python train.py --dataset="regions of photos with short descriptions (Visual Genome)" --embed_dim=256 --encoder_norm="batchnorm" --encoder_kernel_size=3 --encoder_stem="single" --encoder_widths=[64, 112, 192] --text_encoder_activation="gelu" --text_encoder_bias="all" --beta2=0.95 --learning_rate=0.0022 --shampoo_beta=0.95 --eps=1e-08 --adamw_lr_other_params=0.0028 --max_steps=9300 --epochs=23.4
Rows from block 6 of the text encoder, named by matrix and row number. Rows with one number belong to one neuron. Each number is 500 + 50 x the weight over its row's rms, rounded and kept within 0 to 999. All counts start at 0. Numbers have three digits each. After the name is the row's rms in percent of the matrix's.
# fc1: MLP up (text_encoder.blocks.6.mlp.fc1.weight, 512x256), inputs 128-255
# fc2: MLP down (text_encoder.blocks.6.mlp.fc2.weight, 256x512, transposed), outputs 128-255
fc1.452 084:490442480435413550430504472575551399509490457536501510457558465552516412482462463457479508471562543535465465545410529436455558527518480493534510556494553583467479571570557500470491463543479453455414529532591525496482516505547598445559533529532511569494582429535458498467578498536540482452438461502481620536543544431545552449444487576469405526469558654530508463480575499537488509562518
fc2.452 090:632569417388452470549474485431539432501535453517557493566566483556543516455428481512456442520489484515454557547507521418503400518391565403465575538504473473558488613488490415573525487530562577482513496466561417538559479420577536542596510551486482507443542493520458471476465525451450572508561546489498466483494655493462451482513461512491554538486440488542508552562568490552380495556477
fc1.453 097:653571463528426503492512536417501440467535552548502494444574562477546566355530489477399522627496531508499477556520483468480493562435556556498435576452527554529479544528462522495478468557379518505502496526451435546467507550447479403581439494454528563485553484476543531554600472425443507494511516562518492510466443579537399532461445434459440492476554494422482435415449535465446490544563
fc2.453 095:413546422496562439481532420624507553532452433373520504487479530614496561405560450540592461472481421493479502530481545480540536501482411454492491531491509532485528565439559562456417491527511502520471496547513478470513482528481454469447556496527482440499449454563518562520444531451544554505574552501444475454522570502494475552421523500508576510422579482501553530511530469523477490489439
fc1.454 097:474504602505538528490573567497566579489568543566491441582568495469558517566512435591515435429475487568489486641556527442443472499567529481403581506606498500486573561484537492491504538502595463489484524433550656482536526538484528486443437553524457493555626608569557491480497408542448450399478418547414433496581573466397522583557532604539538456488487517602518540560506477488604476559463
fc2.454 091:566513514517449484547475457481519508513469566393464478492571552487464552492580490543439392495595460509468530548501461526464559413452419462514504487536456493473553533556523539550547444527436636543540498462444518561523387444463609409469556464474453534518429500481505452485565418515423460481487419530589542487476462451578484524440456396487524485462531581505433469432541551468354463449469
fc1.455 097:514447492465441454544428524438497554441463463444464493465603529448595478537503435420436452541620477496535551467462410463586513563601467543432405524497483418493522473484441569498438459485552505495488519539416517468471439451452532535501449549443565525522598514410584511543560469542522445515499473461571473495552426561540483436456526520506478565468453439537508567532545572573487507501419
fc2.455 100:495480542545486475545535535482576481491490532521395455543418408591478580490508547571504554492452482451565559570484476499535463470465447558554435574521486590439623434524453520526504516475446513472566454488412499509582457484551546563503506534465570460545532561542503432478500548481506415506503413500468548434484493600542493549480590521625462491531461501562487422411562511439410499503467
fc1.456 104:466491595548417491514572460459428553452540505476490556500526503439435414533548540527421513488548601523417499564499472533535506608528422435511455518515519540427523520515655467534438500569556492475489545433455482498450447452452435545553489424502492466461501586522535566504439474483516430524484549443468492499404549524476549456506403597597446603515515417478420453437464543547512484469594
fc2.456 102:546577450466432557518552425486542441502413530514487516536522562531448509493459508554465552518487497468540418517530512466506475487458468544435532496468541489552574445505492394504548552456501492543489554546623489476548527447521507542500446514568503510446521532518628472433564456524476504522409481538537429472514474511489543504533509539414601580511503495520451389545483485452590513486520
fc1.457 110:624514490347490545593530508481530490509417485523507468455483466444487491448584493537470499517437472578526475491562503500448483575494535503472365512608521566399563538550528507534504512470547424482456457549437641560434504581497448478420518455457541535463516519553484493496485506569481515549395502520569496508524512519470514475459460486573605571540522481499519447482446413468499527470502
fc2.457 106:541552446560464518489472512496494542529561527472447569486511520470373564450547549518543539572561396375449460543544529451501445494614494508556472506510547518532571522449444420419503533548497540417537538543530564514524618520515522562620478529498394470463500569406465445505445503459521465567542586497446554475550462486512474485513499446535492503456483491518444523451422460575516571500480
fc1.458 095:508460431481531415464466542481428564533480573539511461394481498376540443503476473490427507534479391423455445445438568572433502540551492492525511569476565518524506463581479500542612566493455491469478451414483527465473467615521461541477546530510420520483478452491411519510555469490583428524477536478468515452474473450518521534451510493614465447475537494509497407470472433543447538501533
fc2.458 096:462509510499465528498473510440535491512494483545436497593431511495519524493410496575515459556485499544473442506598498546593530483492458473596513486437419526571522424505593431518553463487520517481466504586464414436469578568565459504538498529460550521546509507529444428447567428447513575381453445425478548406446465606531595552429449515459534462543532470477548513478529476511516478481435
fc1.459 084:440486552445537468496533521476530547505515508510532426542460510477472414504553448527505471480462552576533526466585479442474566449542443598459388521490466453477542534463490446469454500477465471457583566472563536497509396487478405437476565516531452559549539557439496479531463484475514386524520447443479485545579526496420507443490519393489438522526513503441530454536463491435526512479545
fc2.459 086:522504478520424505444397454421545539508514536545490507614499559420512478505522576427537542544481586501446482521561410416632463432491528509554451550460481568475525502551524550493632495535515524462589528505521478536517465520482539419516472439541461564508582499378556482517511437488516566605399522508487546526365446493381508418603470530552493562584550507564454547484531505503495540481518
fc1.460 105:460573587504458548451560540511460506549618493497470534614446546556500453509501385553506458513489570606530490472528527443484532537480527489536548518608505487471557440478556485495371512487608589479457579547591487526428512618572502481493471479492502502478503447528515542568491463426490474456536541565553384563451496526459479462492461511583560621477549489473482495560476499448501536495482
fc2.460 100:490512541518529460532556419530491500506488544563501405511526494509551512548586545568519558527506520455552545453587599488514473441515551527462515540465435518581426528568430567511465458580595421549439506483508501539505498395502460534467504453524453426541489570557576538528476454489510468545503563552469416540536522449515439433502491488508570571536389521618492487465420520475380480543410
fc1.461 105:517539483458612513496538488454494433528515458574483550446512467558431482472473555515544510563451562581507561407572553467450482531516488456501539453479506528441567471526564586454527432499476459464517435498481453535607541428546316454437580335507545451455450548463497491400484485496517509545477413459524523449428459436533423437511534508459543416418510488452617428499444506505459503570479
fc2.461 102:462541507543524468476505482505463509569474590535469466545522476501534562563450523624478425513492568570449578544530503492623471448512559482464492521521500522497422515492485435537568435619563467463539515503555483562528510495357446578536499526576512493480503498549531507536542505478538497439508546522427464492542612412467521479470531492531405560438549492518533421416495462445501489430443
fc1.462 100:519389365485494535532577525559491574529527541478437563591406453465512434545497490522602494504546551476550567558539495521437525533429437524527442585545528412493461543431475501560506459499525370440418538438493523466516422538552600471494536481640559543523474456541485418469464557556441479558470549506494466524478571527557486462511517550502412451555568496493521493493433487574545427487477
fc2.462 099:512494467609552519464493327552398515602570510456460540442485506404391518557529481578435519589480452480475522535549525502491467512530439396488491468463465538493538561420504481513474452501527431492547426525475534500429526560626418514536587519496513506440484481483486430511513467527482464515566496475570487529522503545488402529412419540443443477486510581570459454520535490513515460435426
fc1.463 117:460479490475388580418485461391599529459451478624514587512445513398478531352521533452541566494431422481496458453492489489523456519531504550483550488479531525473611559472535428534485477450508506472459433519519495452471414546456526477471530586437515471444555557395453461524379500558509536501442628464554454473489548430568434452508508538438535468517424538576482540564527456466457489574438
fc2.463 107:536512539491430521417508499480463516480476511553451453554457539488499562520514491479485590616553495528484480503494513498555423515576526489396418540491550523507478446543585454458425609531438473531438461505539548486470509541437436519540415423501605513340429466555591519388524478444614522477569627488499505444466495477546489635502448518552500562453536506510498504542463495522495583506498
fc1.464 095:538582505431568454547446518605527506502505494523471529463567371529536442512525484565437395509433382520490431445476522444372529460423505486426519542502496496449408427503524495415515475450449509547539524380439482573573431546533573506542407527496560519520389427496462542517409521433561439519478512546485433457493535492472452530580483529604512509527523481453487489428492511526479383444510
fc2.464 101:494521506456615545532451420602423400412447475505460461589558420511528481542557455468498470512434566513547554399444451566495549444390505551528645417623478435473517430424514521395470533495532499496444495451485468600481478445487507465502468443509521505486407423497463535555521515542436467451568561547512493505526498544485487499451537449500524373469480572495474491385469523447503447515569
fc1.465 113:511427576558497548462469522529482481552470443513555490463501521483515444591501523517520522498485566561516516551432572512530424465496584471495487515475461448447502445544561536413514565523453531488569432585517431551487511625507559506587533503521486537499537476561468494476565550512487523561472475545481451426451536575521500589530532517536363495523405635521589427503559434502487411535486
fc2.465 101:558424560455484490523483533469507429548469425486515460516536439533565507428489508496530533527466560342452440557507532384519503525535434579484497463507397422424491496517447464483649527573552506562458467564489553581468578538482442357526566377541608470547503508489554496474513444478507498472482472472466521497444519439526447532470466573587492437437436459534471479425549543517431434473502
fc1.466 110:570564501570458460479564480513537507526517549513502547639509465497495511439493531467486532570436480436444432542439541528454518412451533484527446591485491562435480462554495540577438427510401535531496416486415446446496430476548397497482549532488507415544505573416467556547468619592547565509413504480514530561509480559509484532547429525458462487437523568547523565523463509470567436544456
fc2.466 111:544471504574526525467459557525465460522513489465442456494491551427461396525421496539450528457440476435467419396491510459514418563437525581489523514431447475517586550541437498561486557569495465490478547538537605486472494554430466382530457479575527535514423548593563466466468488439495543519535483449513463495395555531465550497605520439397503483425435482537525606506597573549584501476424
fc1.467 100:545507467462536463542511505555532525507545495530550595443476527595488432524522424499539553557442480509561560565545519604518507515507524569562490408522499428556515505413441522518461476553529422526499506593521522471525396474537562437493535537445504529574449467501468524532541529617501483532444533438391546530417585440427512566542576415538527512563516571456461494505569476481564482570545
fc2.467 108:443467577525551568493573466455512625416503427397507545532510513504471556464455513510491592530475502451511505498539486451470492481408494451575515427523571526446498461480594557567527514583500473574507433505496562388466588547506578487489461536564455515447435491517449528534466507550492528447540436554512490455410528474530438524582490478467479541528509453426472409551470439479497490439545
fc1.468 085:517420509531493554532449519487537498567557505466608453554510545552584439389409486438470512479508437508520441483466543521373568517500523434568608580494436482472460398428491404512520539535495502544615498493445432495525513518550524483404379519448455494534451541529425461482568487517485541504517583517582479458473442514433522423516424491504499522555521499500564460535562618485639493503559
fc2.468 091:587506476449434462470420539443504455514502473516501525475420529427495511534471544479493397555495502450524537424522494452478564472481456558586493456522500489578504459510511490554543477550474525532483495494441530417577469446469539523494552552435501457649515630418477481562499500588491433550487435570493503476466419576489537502481452419554458455495534473486570543483552455572437489482531
fc1.469 099:526551409544521564514549495525454497530592468502569550522533411490523483540453545483481512644454511580572487444507457526507482462450486610470546442502525511548532388555535523455512596524461529564480523516457430427578494443502504561529503451462514436568475505543469463397527535516565575473540430476464504505554474440498464548539494488538460477479496510483547427508481577447543488543416
fc2.469 096:477575596569588476533427457510468490487538438533525404416448468538437577391482543459524488508483475506539507633534508537545445384451477552540506469453543498516470485541431584622540507500538439443432526442573423446522475499456523476494553488602575428511410432523492541444510494575502550489578581519437418419504522496500482518455457468460469531556429486523505498554513556512607443464426
fc1.470 080:560452513438479449524458472559495482498546522515473404551520467453588467597456422564508530514541540417508592545428457563491481580549493489486496520451406515494501417449450496415484502451471529520528512500451526458448492468508481455526447448489558469509468508453521530418531559451429458523508416434414506519478553521437548574500459606482451502435531502557491518560532529551535637480569
fc2.470 084:570504519530504545669541571574527492519549552472546448597429476475474519488466474611432505486532520442489456407537546497530380476487483511587520655483507497492617588416490453502512519567530546516443570485451455524507562499409472436533475492502472505570583562510483519518457427549527477412500515483521473538462463465486550516410529445455394548545542457447473484538515578481554447539431
fc1.471 116:561439456442530514424544420544471528563505529526377485496536435485477587468498469604530457539442524502572474513525518573591471579535481463528473586550465607480565441511573464500538541424506578519566353484514477538510430472556432524521494511491531493585500423541568521549586475551402457590544480511548423529450425475564431419530423496523487558493498657381563439554489549459440491547565
fc2.471 107:470476529532426547500502472478501460454493399505544462456508490460596502504502521409454521378601489497598501523440421558567515434556526564542575547528522499531559501495484486469571590418520526492527482506534475514478527469522505472472436501379550501432551493468565490486496482593441481462488533465571530525474531495546538387494529548520524553511455464468564406559467468435491596498446
fc1.472 087:547539562524525460478607440447479481502551499520439506488541427491461505426416425495443411491523499515533555488517429471512488524429474506408542417578549546497518553341515525521522467530425358467470543474484428562495560440594607513510494555467512524370514572487522517422466461462569586468389453449522446477545531404539458539478484573484471456420474468557449472547513463486445575517459
fc2.472 089:497549510520613473515499494504473449570470478540516496488538480422459495520457470430472516566525451395552535532398484465531514481531558487538510528461484551529451559461562481514527432503588486463534499476498426445467567592497513501450519504443575597458514395471491550471504522536453532451445437476570391617401494547473482531517438481579538518488478484500473562481498515452525464412526
fc1.473 092:523485511532618460432426585529508472511537439443535571477487508458479526453498521471494443446541514449599529480451495463515503441501558379448439551454526547513428503505447532512507447618513480460508460550509454490572614525542464608511515497458449433412536557568509614598378560538491527457488468521409474530547579543442432525521560475477441556517507477565524549512428453417489473439450
fc2.473 096:568395440516564487501505609513534526504460567462506557498508421393413573458547502511438508457517520533479534492436530511415459489493587437507474488461460485516506514407511508401424568513512506555471491571550566603453548487439441423536500524628463491401560449555437402515559531492496529474511550513592508475561457546572477494550422467564504411479508529440578448506514549519483539536450
fc1.474 106:519496471554350465598466499482586534498585566528496549489464480446509444497510407507443508525408490460510466419506553467462509511506485402460503574559567567463530499542469550496492503561634449490545431538491536519458471545530542415482449418425536481473471575488552476435468478456487449562442505410519490540453474564500579519487412429488477467535432492489450504512499580552548498461505
fc2.474 101:535453550503503484470542477475423498588545468487546472505426467597537425468486447466527480525452557462447410509466496420549492447465473497539534374465494469541513522389550491489503571481554555462546470541411523577509486385461558444410551552427520546422484435497585521521468448441483510428505524471444474487462457501490507577533507492488489463543458433522521525415486521502458457467528
fc1.475 097:383479514518437457558521430578566439487425497541561562515556499397487404473429546576472504513493558534524480547545483478566492574436480519572457510526541517512521550470459492491477511516419514478549474470474463519521510551460417412555480437445461503395454394508429497587513512590563472529508492475410460472477470521484396499606485580551511464524624510465445503538402502545511499628508
fc2.475 104:508490501576507503474510517501547476494491458494461573447507464493457534437516578476524444520466541414578567461496532420503545472446461578554511526449616469616580498428484419414623425568490462510474484496491465525494567518488572507488482533490496496503541441436464503470511483522592484522562534462582536473534467566521549487516492481496579485527551484639556460514400554537471469550528
fc1.476 106:466475529422479512484507458498578445506544493558456538540560608367512604495488483479484545482464403549502449493571526513549540458513462557489535495469501541584550523551455543573492527553549497568472516528503537532644487408551445461484494442447511448457502538431513409502581424427413487559543499555486507473462481491443465509465509531508421521459487466415511554507519418443490503454487
fc2.476 099:462411502398473581510484436506504511436553463562490555506452459484508468508497610504457602492571472452585511443595517516443477518557449510606558458498383547494522535491520565524564510547527403524557553494549546424528459481575551476496403460529502505467501463521513517545551493367605466516522564506431565506443507458529502612517502575495428596580532618484445458548506418437558407469511
fc1.477 095:482470531503482484447523544465544502627535605497434464431545573400509544495457568495445536491509483506443408536495515574555461522494623547488588554552481543555584411456504512425513422547538498450469550461510558493453487628441438538524557483496474557389491415541595507474546507476505439442637553486441459502497484482439455537537560565537395519510529559597522507440583542575449485466533
fc2.477 092:426493448535449456606522463469578568524553523509466439527495523534511541571502628464522551538418529491517565528552489536550514536475472527463492430393483578579451569554577444582470460404561534464542487482573494489486473531505483550446574533441513571559531497487467441501471494444548486451506460569575570439391555572470530531470477503578581509388502552501452504513501496442494606546519
fc1.478 100:514529582496538469545518477562472441480449490553429437527533432502496535540466482559512467508478540407524498459549464479435513529467437547466463509495494611508514572470498587551514490474469534528531518541590519509472453518495531538489513485515507505422496486521552542488532489503495512506587545549463480529467513478529519516304509527502589557642498514545574505627557498457526368450543
fc2.478 096:396558492576510572482431538471555472661456485453496423467424521487497475565466451541611528578460611486530525522522471502474455603538582492514464498489598410428388444568548496491518480468536560460547446515492460489527545491531438462462530503528516465469557492516518587525440462465515502550567484497579532439439485535495521425432441401491465522446572421459533384490520472562564391471590
fc1.479 107:448488484484421437472502435476445516452541418599539439528447423540548518482542448441622516529550493457505511536418416448527470451519466440510429429541548439420541484462536526414481553486495547439557458407477497464568468408414499444406400536551543457517545392424466521493661426398527556469476517533474421430459378412522536464538493477532419561507538492438450401559468499492493479506482
fc2.479 107:504486477414503582572492504527588477432516462433547570503548499473472482454554469575609598516439556499435529522542559471575453529524501519461476500586539447527447581400473559443535524524571523545460552414600441488450472501564490501482486416581506500496516481501482519533524525423503581514507508480464474475560511469484477555599457548581509425456473457483417559500466520426519504515428
fc1.480 099:456462476439585478436492481536475518394458472554430429507527544501501479493495495560531469479411504544448465469546512506501448580445491437491482492467437554510548576486549555419540535559562469481468496502596598453489480585607516490499510468421457532416472498517498442493554497509469488520490501516477521348507464555503543518554553521470434485501548548495611557407521501524455460522465
fc2.480 098:473548504505501567526497512447555583511468508502539513490484456555528508553432573520555577510493556567433550524460551512491484548500458414483528444500471452540536605563486507517528622508559567510514491525406517534382512493464489395467445433418410554601471473471568531498507586597426561576476594454533441437427582465466561434509452568537496479496599446462585513488450454488491509382484
fc1.481 065:578481438509516428448555539480555499515475500496463514508517568612535517568464511571546428538466574560610512469511545445641481559536562515483502525500494532463495503547501457502442543442518460535475559435445598455518532581505440606461580541443544437514550451442445504592457497475459459475604476513472408517531498433539463441477487548529471399507541431441624460413532437497410494588512
fc2.481 070:498516408447502491512432561437544458517501511508505489632409508483519593495573536440531501514496453492564507478576506449593485472523442445564507531563469460414545574485478543493556429505486539500544481467506442534544511413493480506474584552494494594525498445443428513431481513440533399584494465432526437397363455460533484564578498550494422477578563487538558516515549509506489521481453
fc1.482 088:437520510452480537448451485431513535551488588526540507576590604650496438449457532474526502467552473573485386518512528506443422545514543432418471590490538515475549522565616589540447481505403489544483526505546583482561514581592528489485524538433507426534520595464422521444641540575481550459488568573452531464518433444422525422494415459473584532412559412562541419539476463458468566533618
fc2.482 086:477472543459524425442531563535466520444508468607512479517402456504579513442445441397539513515377505500388539477545542473514529495533505623541546488476554537488565520564489421409588479549559378531446415514590393530466462548534469471430499541502490497539578465493530597469509519518440524427519559500476558548436550433537562542523456556550454424453435430449487541585473526543475483534529
fc1.483 092:453465498591535503538520445528467540472497644486450454458505521559601496420505542519537459452556490578609552438479531545514503613464540587538527481467520561460515509492418472507468525573530529531518432492590516507479491461490525518381553468485457440506448413459426432539479489504581470466510613482570486448521573481554572427521558424590422414484540592551488477524529520485448402539524
fc2.483 100:468497457526542535511594444408518478519600497441571488453542549535559501395449433445463627503426470496565444500431516536622443502487472503500420543533503491610490511479374461497517519493541459550514543361496564500559555433567468463402496536487553577480520538537648419449523443492498518434565466466554483536405428417447564537497477640503456568568530473438521405522422523520410555469555
fc1.484 083:483473500448471493556463495459543517535471514496456539524518522536600452455432474528512543379497457571518559568456580416526555450508501479549547465385415612528472483507441557411474528564539546408516566456544448506537425441511560606502552430471534478467494571541506533463527554535535518482554639378486599552519514546553550519382453532490442523433459464508474464443617563468416529345533
fc2.484 083:467414507507415509525451491568453407471522428428557514532470469530447417575535553469543369452485510503582547411547448443527427557493561597596480466494455459535556523557476455446442504498503488507494459552479526467566429524509518555533478564489363557528548536499430470549413467537527476458441491497476416374517506537416468494561513481525548515443539439460528463555502483438515475369465
fc1.485 120:535429489495572537483500458416614412493650480452467585572536573524445494472400436483461516492512478446482505545480557543502527473524585472532493539482538502570482484589511569489510606456414509495493437594483620483481563564555541467519525491455539494507458453473416503560467567579511469461495472572477506434515433530414502564604591463528589490498472521465449457499558561464374592432560
fc2.485 113:516448475401529511480511517491460462457553566562591430476498453583521413566579348521521468415459440496475546492473530435507515485508374507557523553548500494537440391538423547436373478504637566520547543437550480503484507601592441519518556411435585512481469432414503428513421544512454411500470500592526541478528493530503569468490501468565525531479456392491550529618504473536475518487536
fc1.486 108:427557496590481409558480530515488558528562576576492471495550462471507557470466443541544569459606495599541499543454505531527536496543590507523484494477503523504578453428517502385514476552535483393450564480503427477524503538543494541493492495552456464414476507474517491487396461512563510546566510460401595567443563574474525478533444500493445476531521529571482581495540478548442507541561
fc2.486 099:569454551428454564560508550551476523534537508515481534477414520571496466486485521507495443475484490581532501443565441519584459475547458523468525491516601516513526448485496528546473495542571495516477458489487406474542542530498425586505517555536495409467443432481564528512510491548485504520409540425473471432451501502472580423486506527543561542436491549373396489557522570538507435486544
fc1.487 101:495475509418515544568493475422471512564601551559472520533597398528580586506464707429554565500411487484551397565545489536495508467456468541524523540521536517487500403576517466497528592482525471518573595499568506474533467529516530588409455528603543446460530446506441430496522486534532442551496550503531545493602430530499542503456505522405522482475480501483486424416533538519505552465548
fc2.487 102:455475491489393489489462434553455582550513586471471457458511486470451552405424628492531540529557440565512424526526481535561545539527524560491466450503537519579439421501521499442578466499491502520488533540524544533526511479456452517423551634522486516475518563478455483550413507500478538393483450609448475524512505488521548522574519433606510543454510545530445426520422445407558505487663
fc1.488 100:509546524519434433406476440411463467581456447504449472579530490448514422506439534467452436423603398529386520612539576452512421428550498512566471497582483549579554473530561479466529515488471454464452489442483567436405504469549470531517434487458514568424462506507449531523555565518511444457585438517586505446520568540490451503490497565537459503462578554514436443451528495484592434402537
fc2.488 097:541429541534599522423542467534503502482572590508464579494494620536494515502463542531475559519519446469547465450502556368559453516466461523551458621521536505492483632558427469555534590478452458498506418517427519535574544539573410535579503413513474540507464531550565561537546530467494540496487396421420421444525551482429502536474491527487580505406473497465524472533621573455458557486546
fc1.489 124:539504499411579462517523410552488427435526571498515482502486401427360518533450468485506521504446490499463593564504488484511479602525519455508559516570455483473518525503512528481366408456584523492569471530508476488422490474510478528496476509520549572523430530486565488597453540501523423624482505493510434531516497476514539488427547450562516542577483503552473615464507528431480636513473
fc2.489 110:611494436459480389475513475468536456485502487547512530537505575498500519516389491538596420512537446426454515480523546461490499497564447468575521617473490490482477492542495452514514493522515477527508485515463451547455424529507426579450424501526482533507593468485496574560438461523483464517396571455394523551550549504534414540518551545580519419477521601562403517485506465492543539536543
fc1.490 089:518512465466427480550472494480544469497463531509514544417450398531556441508583481542484502448536621373430472574501409572546571539542467524548483395478519563608567509442590466522525453483548533502553569606561562551446494453565452499528478560507504535483529490481504538448505510478429487508581534526460522485575473483485504440524502530501416415549469525484472458489485539433534560424467
fc2.490 096:486506462514460598485519517516477533516429420447550479503586489582450447538501528470560544550588485520614510420503468447463525501509465511482435433436561494452409585500479526435505443501522478533433431463528542579445459567445382462444426564575539471489491439550465504441510397592456550487483468556491462602490481495443542429495589496435572473358547420498554576572483466506457570494469
fc1.491 114:493506576473473494451462537509500606569531444464538458538510502476467550486526420456446537511486486453457552444526504528508437489423501509451435471547434497423449558566500506406416534538409454454444422501530532575493553571552470388437578586393654460465485510460516473510557584373532516454484531412431492565442510568488455570501491553444532531467509506517457424446513469498517504524563
fc2.491 111:487507512514400546532478423546489459530411557531600595461568440514485544450476431568445473473471398492467488484479455504535473459484479512570435597505506550541406542518442447548457530441464419424456496479544459648459542419562520503477453477502536478493443470466457436465543434536462476481520525563511575515527534418480508462421512460590486557486418459531474405508505478479507423436623
fc1.492 086:567606466533475457521494516377506506408411481487529452572462452542495469501515569525560492511586523495509546447504562485481504503465459547519542539517547550466583561476519471433570525507513568458482542635583373424447555450527471550486435463552606562490572451477484566516488517523522497469577522510445455554560517475552489497374480455485459551587466555470543575495444497540372575462530
fc2.492 087:507522531466526468433533468569408441460429493583420462490556514558467484492460551511441427492497537601518554484485504428485520522421502525526568593497447464526543558426492516506407498477366457509473429482492475431535535510552482458535471416558570506510525436509459458486468443505495456389576554531596451464514558535502438488474537503516481511573411515513423459549481537522529508582418
fc1.493 105:526542504387461491511462479465465465540583454483562519544532484530479484472559537422495535558556549490510478443525441501490514454547545433479391543401585506420606460514440501535461490464576565498537509542612485470452541573574465441531468501620530483448494548600570504403448512415570405520552567510510452484492507396481561477471532508561455503452440446482514478472522476420479484413495
fc2.493 097:495596539442528475575595499444500485528514454463494522476446539550497539448502424488551528476415511464503492552460441481461519529501464526518514530490499565566451444478475492546533437541440525453469573440472487492487554457510461452566521422429490461492545489383430460508517530529542519455490468538490468424561478611489464486523527498497477496481541505480434482449517539583462549578513
fc1.494 104:427490572456524509509517510552582510562534527488449539534494364483452506455542457543550556512507425508565437493413484535543561476505539522444537549492510408519566569427446565478540426580526511491527477530482522533548536507514556521468462542518403494497570450553618481472593513474449455449447524504399399456496506579526413440412539430464494577500475568524570506533482487497545569444436
fc2.494 103:385593541461489485380583470506485521548427473471503474482574591518459461415421499446509570570444522540536489504559528510488526491499499535401441530404501448445443545527534516504598455463527560535515451472559414497496495429451417470576495512384554529513517504539492419451455455510437461430496489399510503576533471530519545467431610500464401524419483501513504549488592523556527550411396
fc1.495 109:449533493441558550649484538507513519482477511518445590553531551535515507512521519431568536531528445441560455559559501451543415527578509524523516492429428520482494396522483491461420515493548598563484576545475518499471559614526518527477400475581623483530513451502408541489561574528500558481516517476507480497594472431608554496439536482455488583439482560541442366507514544492531474483577
fc2.495 103:498497517481506563596488536415515486454482594533465530590430478535358578497505439596484530592492498445393485429407473485490524581497467528496549527547493578490505459469465486513508421505531459451459493502476509524466535489556524572547408485419409426546523585574449491515522459504578583424504494524454455473522598585547478482512502558562423542609545515423469446466552475543529546542532
fc1.496 090:465461537515350459531494558503526612483594462485459535543537478486540559505564461541521450443438463523475532521592514466543521428477511504465416436533465460474505422504513530493461473482593484478455505539473582453528591459519546424510519522510563435436506444423477491460434490435489495492423460525511444468452492447474528486456412497568462559387498475628434454458569535523512488564479
fc2.496 091:434505531479494549463559518514518496532501545504507563429429506486555545517545465499552438479553600400453407603485494461592507445516541443556554493453474521493540450566511444393501560528491516478545494593533452502583580470494504449462492528432572410483401501513465455502538674433463492527534465440541492488538559540448569465532493400474484428495535466445551521452616520431489456596392
fc1.497 096:481485517483414520417475414502484614510415472518496448466460498562512518500521542464374539567503562556482464440495542513445511560549493457425510522511444485474445559516445503499463503380548484480366549566478450549531488409577525485476529531589506504496535510527509530502438524387469560427554501412505482463547463429550566495472430504541486568531447523539468655421536488497586526462518
fc2.497 101:494503347560621502496528521448466483554407487428454451458447403549488472453512506585477448530515449490470501390516486513527492489534516420412537456517461535506501431442564477377415448601507489511509547500484472500554422504477503506504568615498557567488559484500489534495472526496482500498543504554520457441449493524382502509528514403470492465567548504554552506444525445519553565575575
fc1.498 107:524456544456373449481532415518437565575449489500546506519512415479466507468564479437481523482533418519477513522555605557464480490454544499440561467496443439560464556523562430415513484533438469564495512551486567448513426496509467500501550452558507480579583485537528493470553416531523564479418408513544495380501467564508561519468507482640427580422476526468568502519510476525456493587477
fc2.498 109:490463504427581496530481441468456543546528428393411606488503489506425464479523416506571553437495522442587541510540538475453504444578455401516527507493578525474431609524524499548569452509420537460564494532530534541408569512447512401463511534612413546475487559490566490470461483399497620455537440464530411504455493517503604538536558474446553490504354503492583430474494464567573539604446
fc1.499 093:427531527455428471436477577579541468633566407479566613535557505435487471544551428533428467581414494540498535495519560513564423571527494469434474540434455545513475568549488450462434494464394414456480544499544589534474478506503515425596557457423484552470465485499419476497531520539550549467448523471541491512472513583503505573450504454481476528469491558536477529466522482618438488492549
fc2.499 094:538479576578474545474480511531465413539534493455440494518623518513518490603618391531474547483512419505473530464560499513527519544431491516503423500505497469506418482515556511498494404482516583629562476496504437472601437522529548554393534533374482515477484474554488609490548549473531611455517498528492637516458554547489574515547481520567484517461470448525420439439514594420495490500468
fc1.500 100:543479452560477431489551466548581459535511571523517459374464513532533474420498545544503508507462498520488442496530518480564453555577465527473494411568535534532517575538500466501430532518567499551607545558542526474510518545539514459535481583480510518497449523536562520492537591481572457431587452448561420516537509512489520502467520464605446520504501482598556535531521432475506466548565
fc2.500 101:483495469452541574573485547461466420481416497530531533526593504508414578522526462474513575612564502437517462577461533405487509469526551519439500455551551422619403510543500567450607580388489582460545423547503538577490475527487540476440582461511476497461539448573568433422573422441578547540504514522450440533529456504474520575522520540513526403544447515546433553469476447415474473503476
fc1.501 105:411598547440555513462555577444486435421521506446481536488504474370566465524510475528517448568505481534461398459395543397492492543538525473429571445579543482438512522515423517411504418511551497516535453435406395462574559474510475405530505501492434529490493468482516559505486482462509456530471375463491448496576471493478490417475459468500518563514509420464552577480464444427439512520555
fc2.501 100:419490532501517497483476457555481478460544484547334473476469434474472486534472510565527486511466565413449412482424536545495445573503427525536494525392501500519498555517482682535540593509534515491551506443478559564495649456540502532508454500467473571323519560516436476498475471479464485406469526491490444466473592468399518507533490465450415475489533392548429464461584593520543456460486
fc1.502 100:459516390463466532491598528470433610561546530531485524499489482523565571545452456494496549460435484535563523516450506543469495430587476562432506472554500484469389544448461550365549589379465518599544530442416450432483557510542499473458485617516420526518562483507487444561485502532495509534478483467505474418425496520545484449552507486538450429512433440485429561531513529514449599517354
fc2.502 107:529466449479397530551478541522531485534504556571453484409451560437470522461482503523571510538471594528551533549560538511515540469496512502503493513498453476507461495534548494475514493475436504519481582552506498544515505578375515570514523512506486447583519488483544450555454464481502604413427519520538483514534533523428474524504534538507483491594445478570584434545491497564586446581422
fc1.503 084:510490542533507521490535517443451494525545471551420498487471512472512518555466543552516492495515471442531462466552472510556524450458523443470510442446631507492456497443476607522507526436487442439490493438472557455422327459432448543400399483506497531410508501539489514496614543581478351456489433588554527430478496497462523456609492520558369459532542436471513548538496423525543499558562
fc2.503 093:516497527529489502576459567560520463537496451464522520484484534545536426461397424432543422502575580533468461436551480504408442476395468473543521537517498499530460646571517503512552471488541492488492460482427474495507504535469540603503455443548473502441449529539535526466573522412459484523550496569566527527594474520407476546447429527594486463467506546374479486528577484549449514484520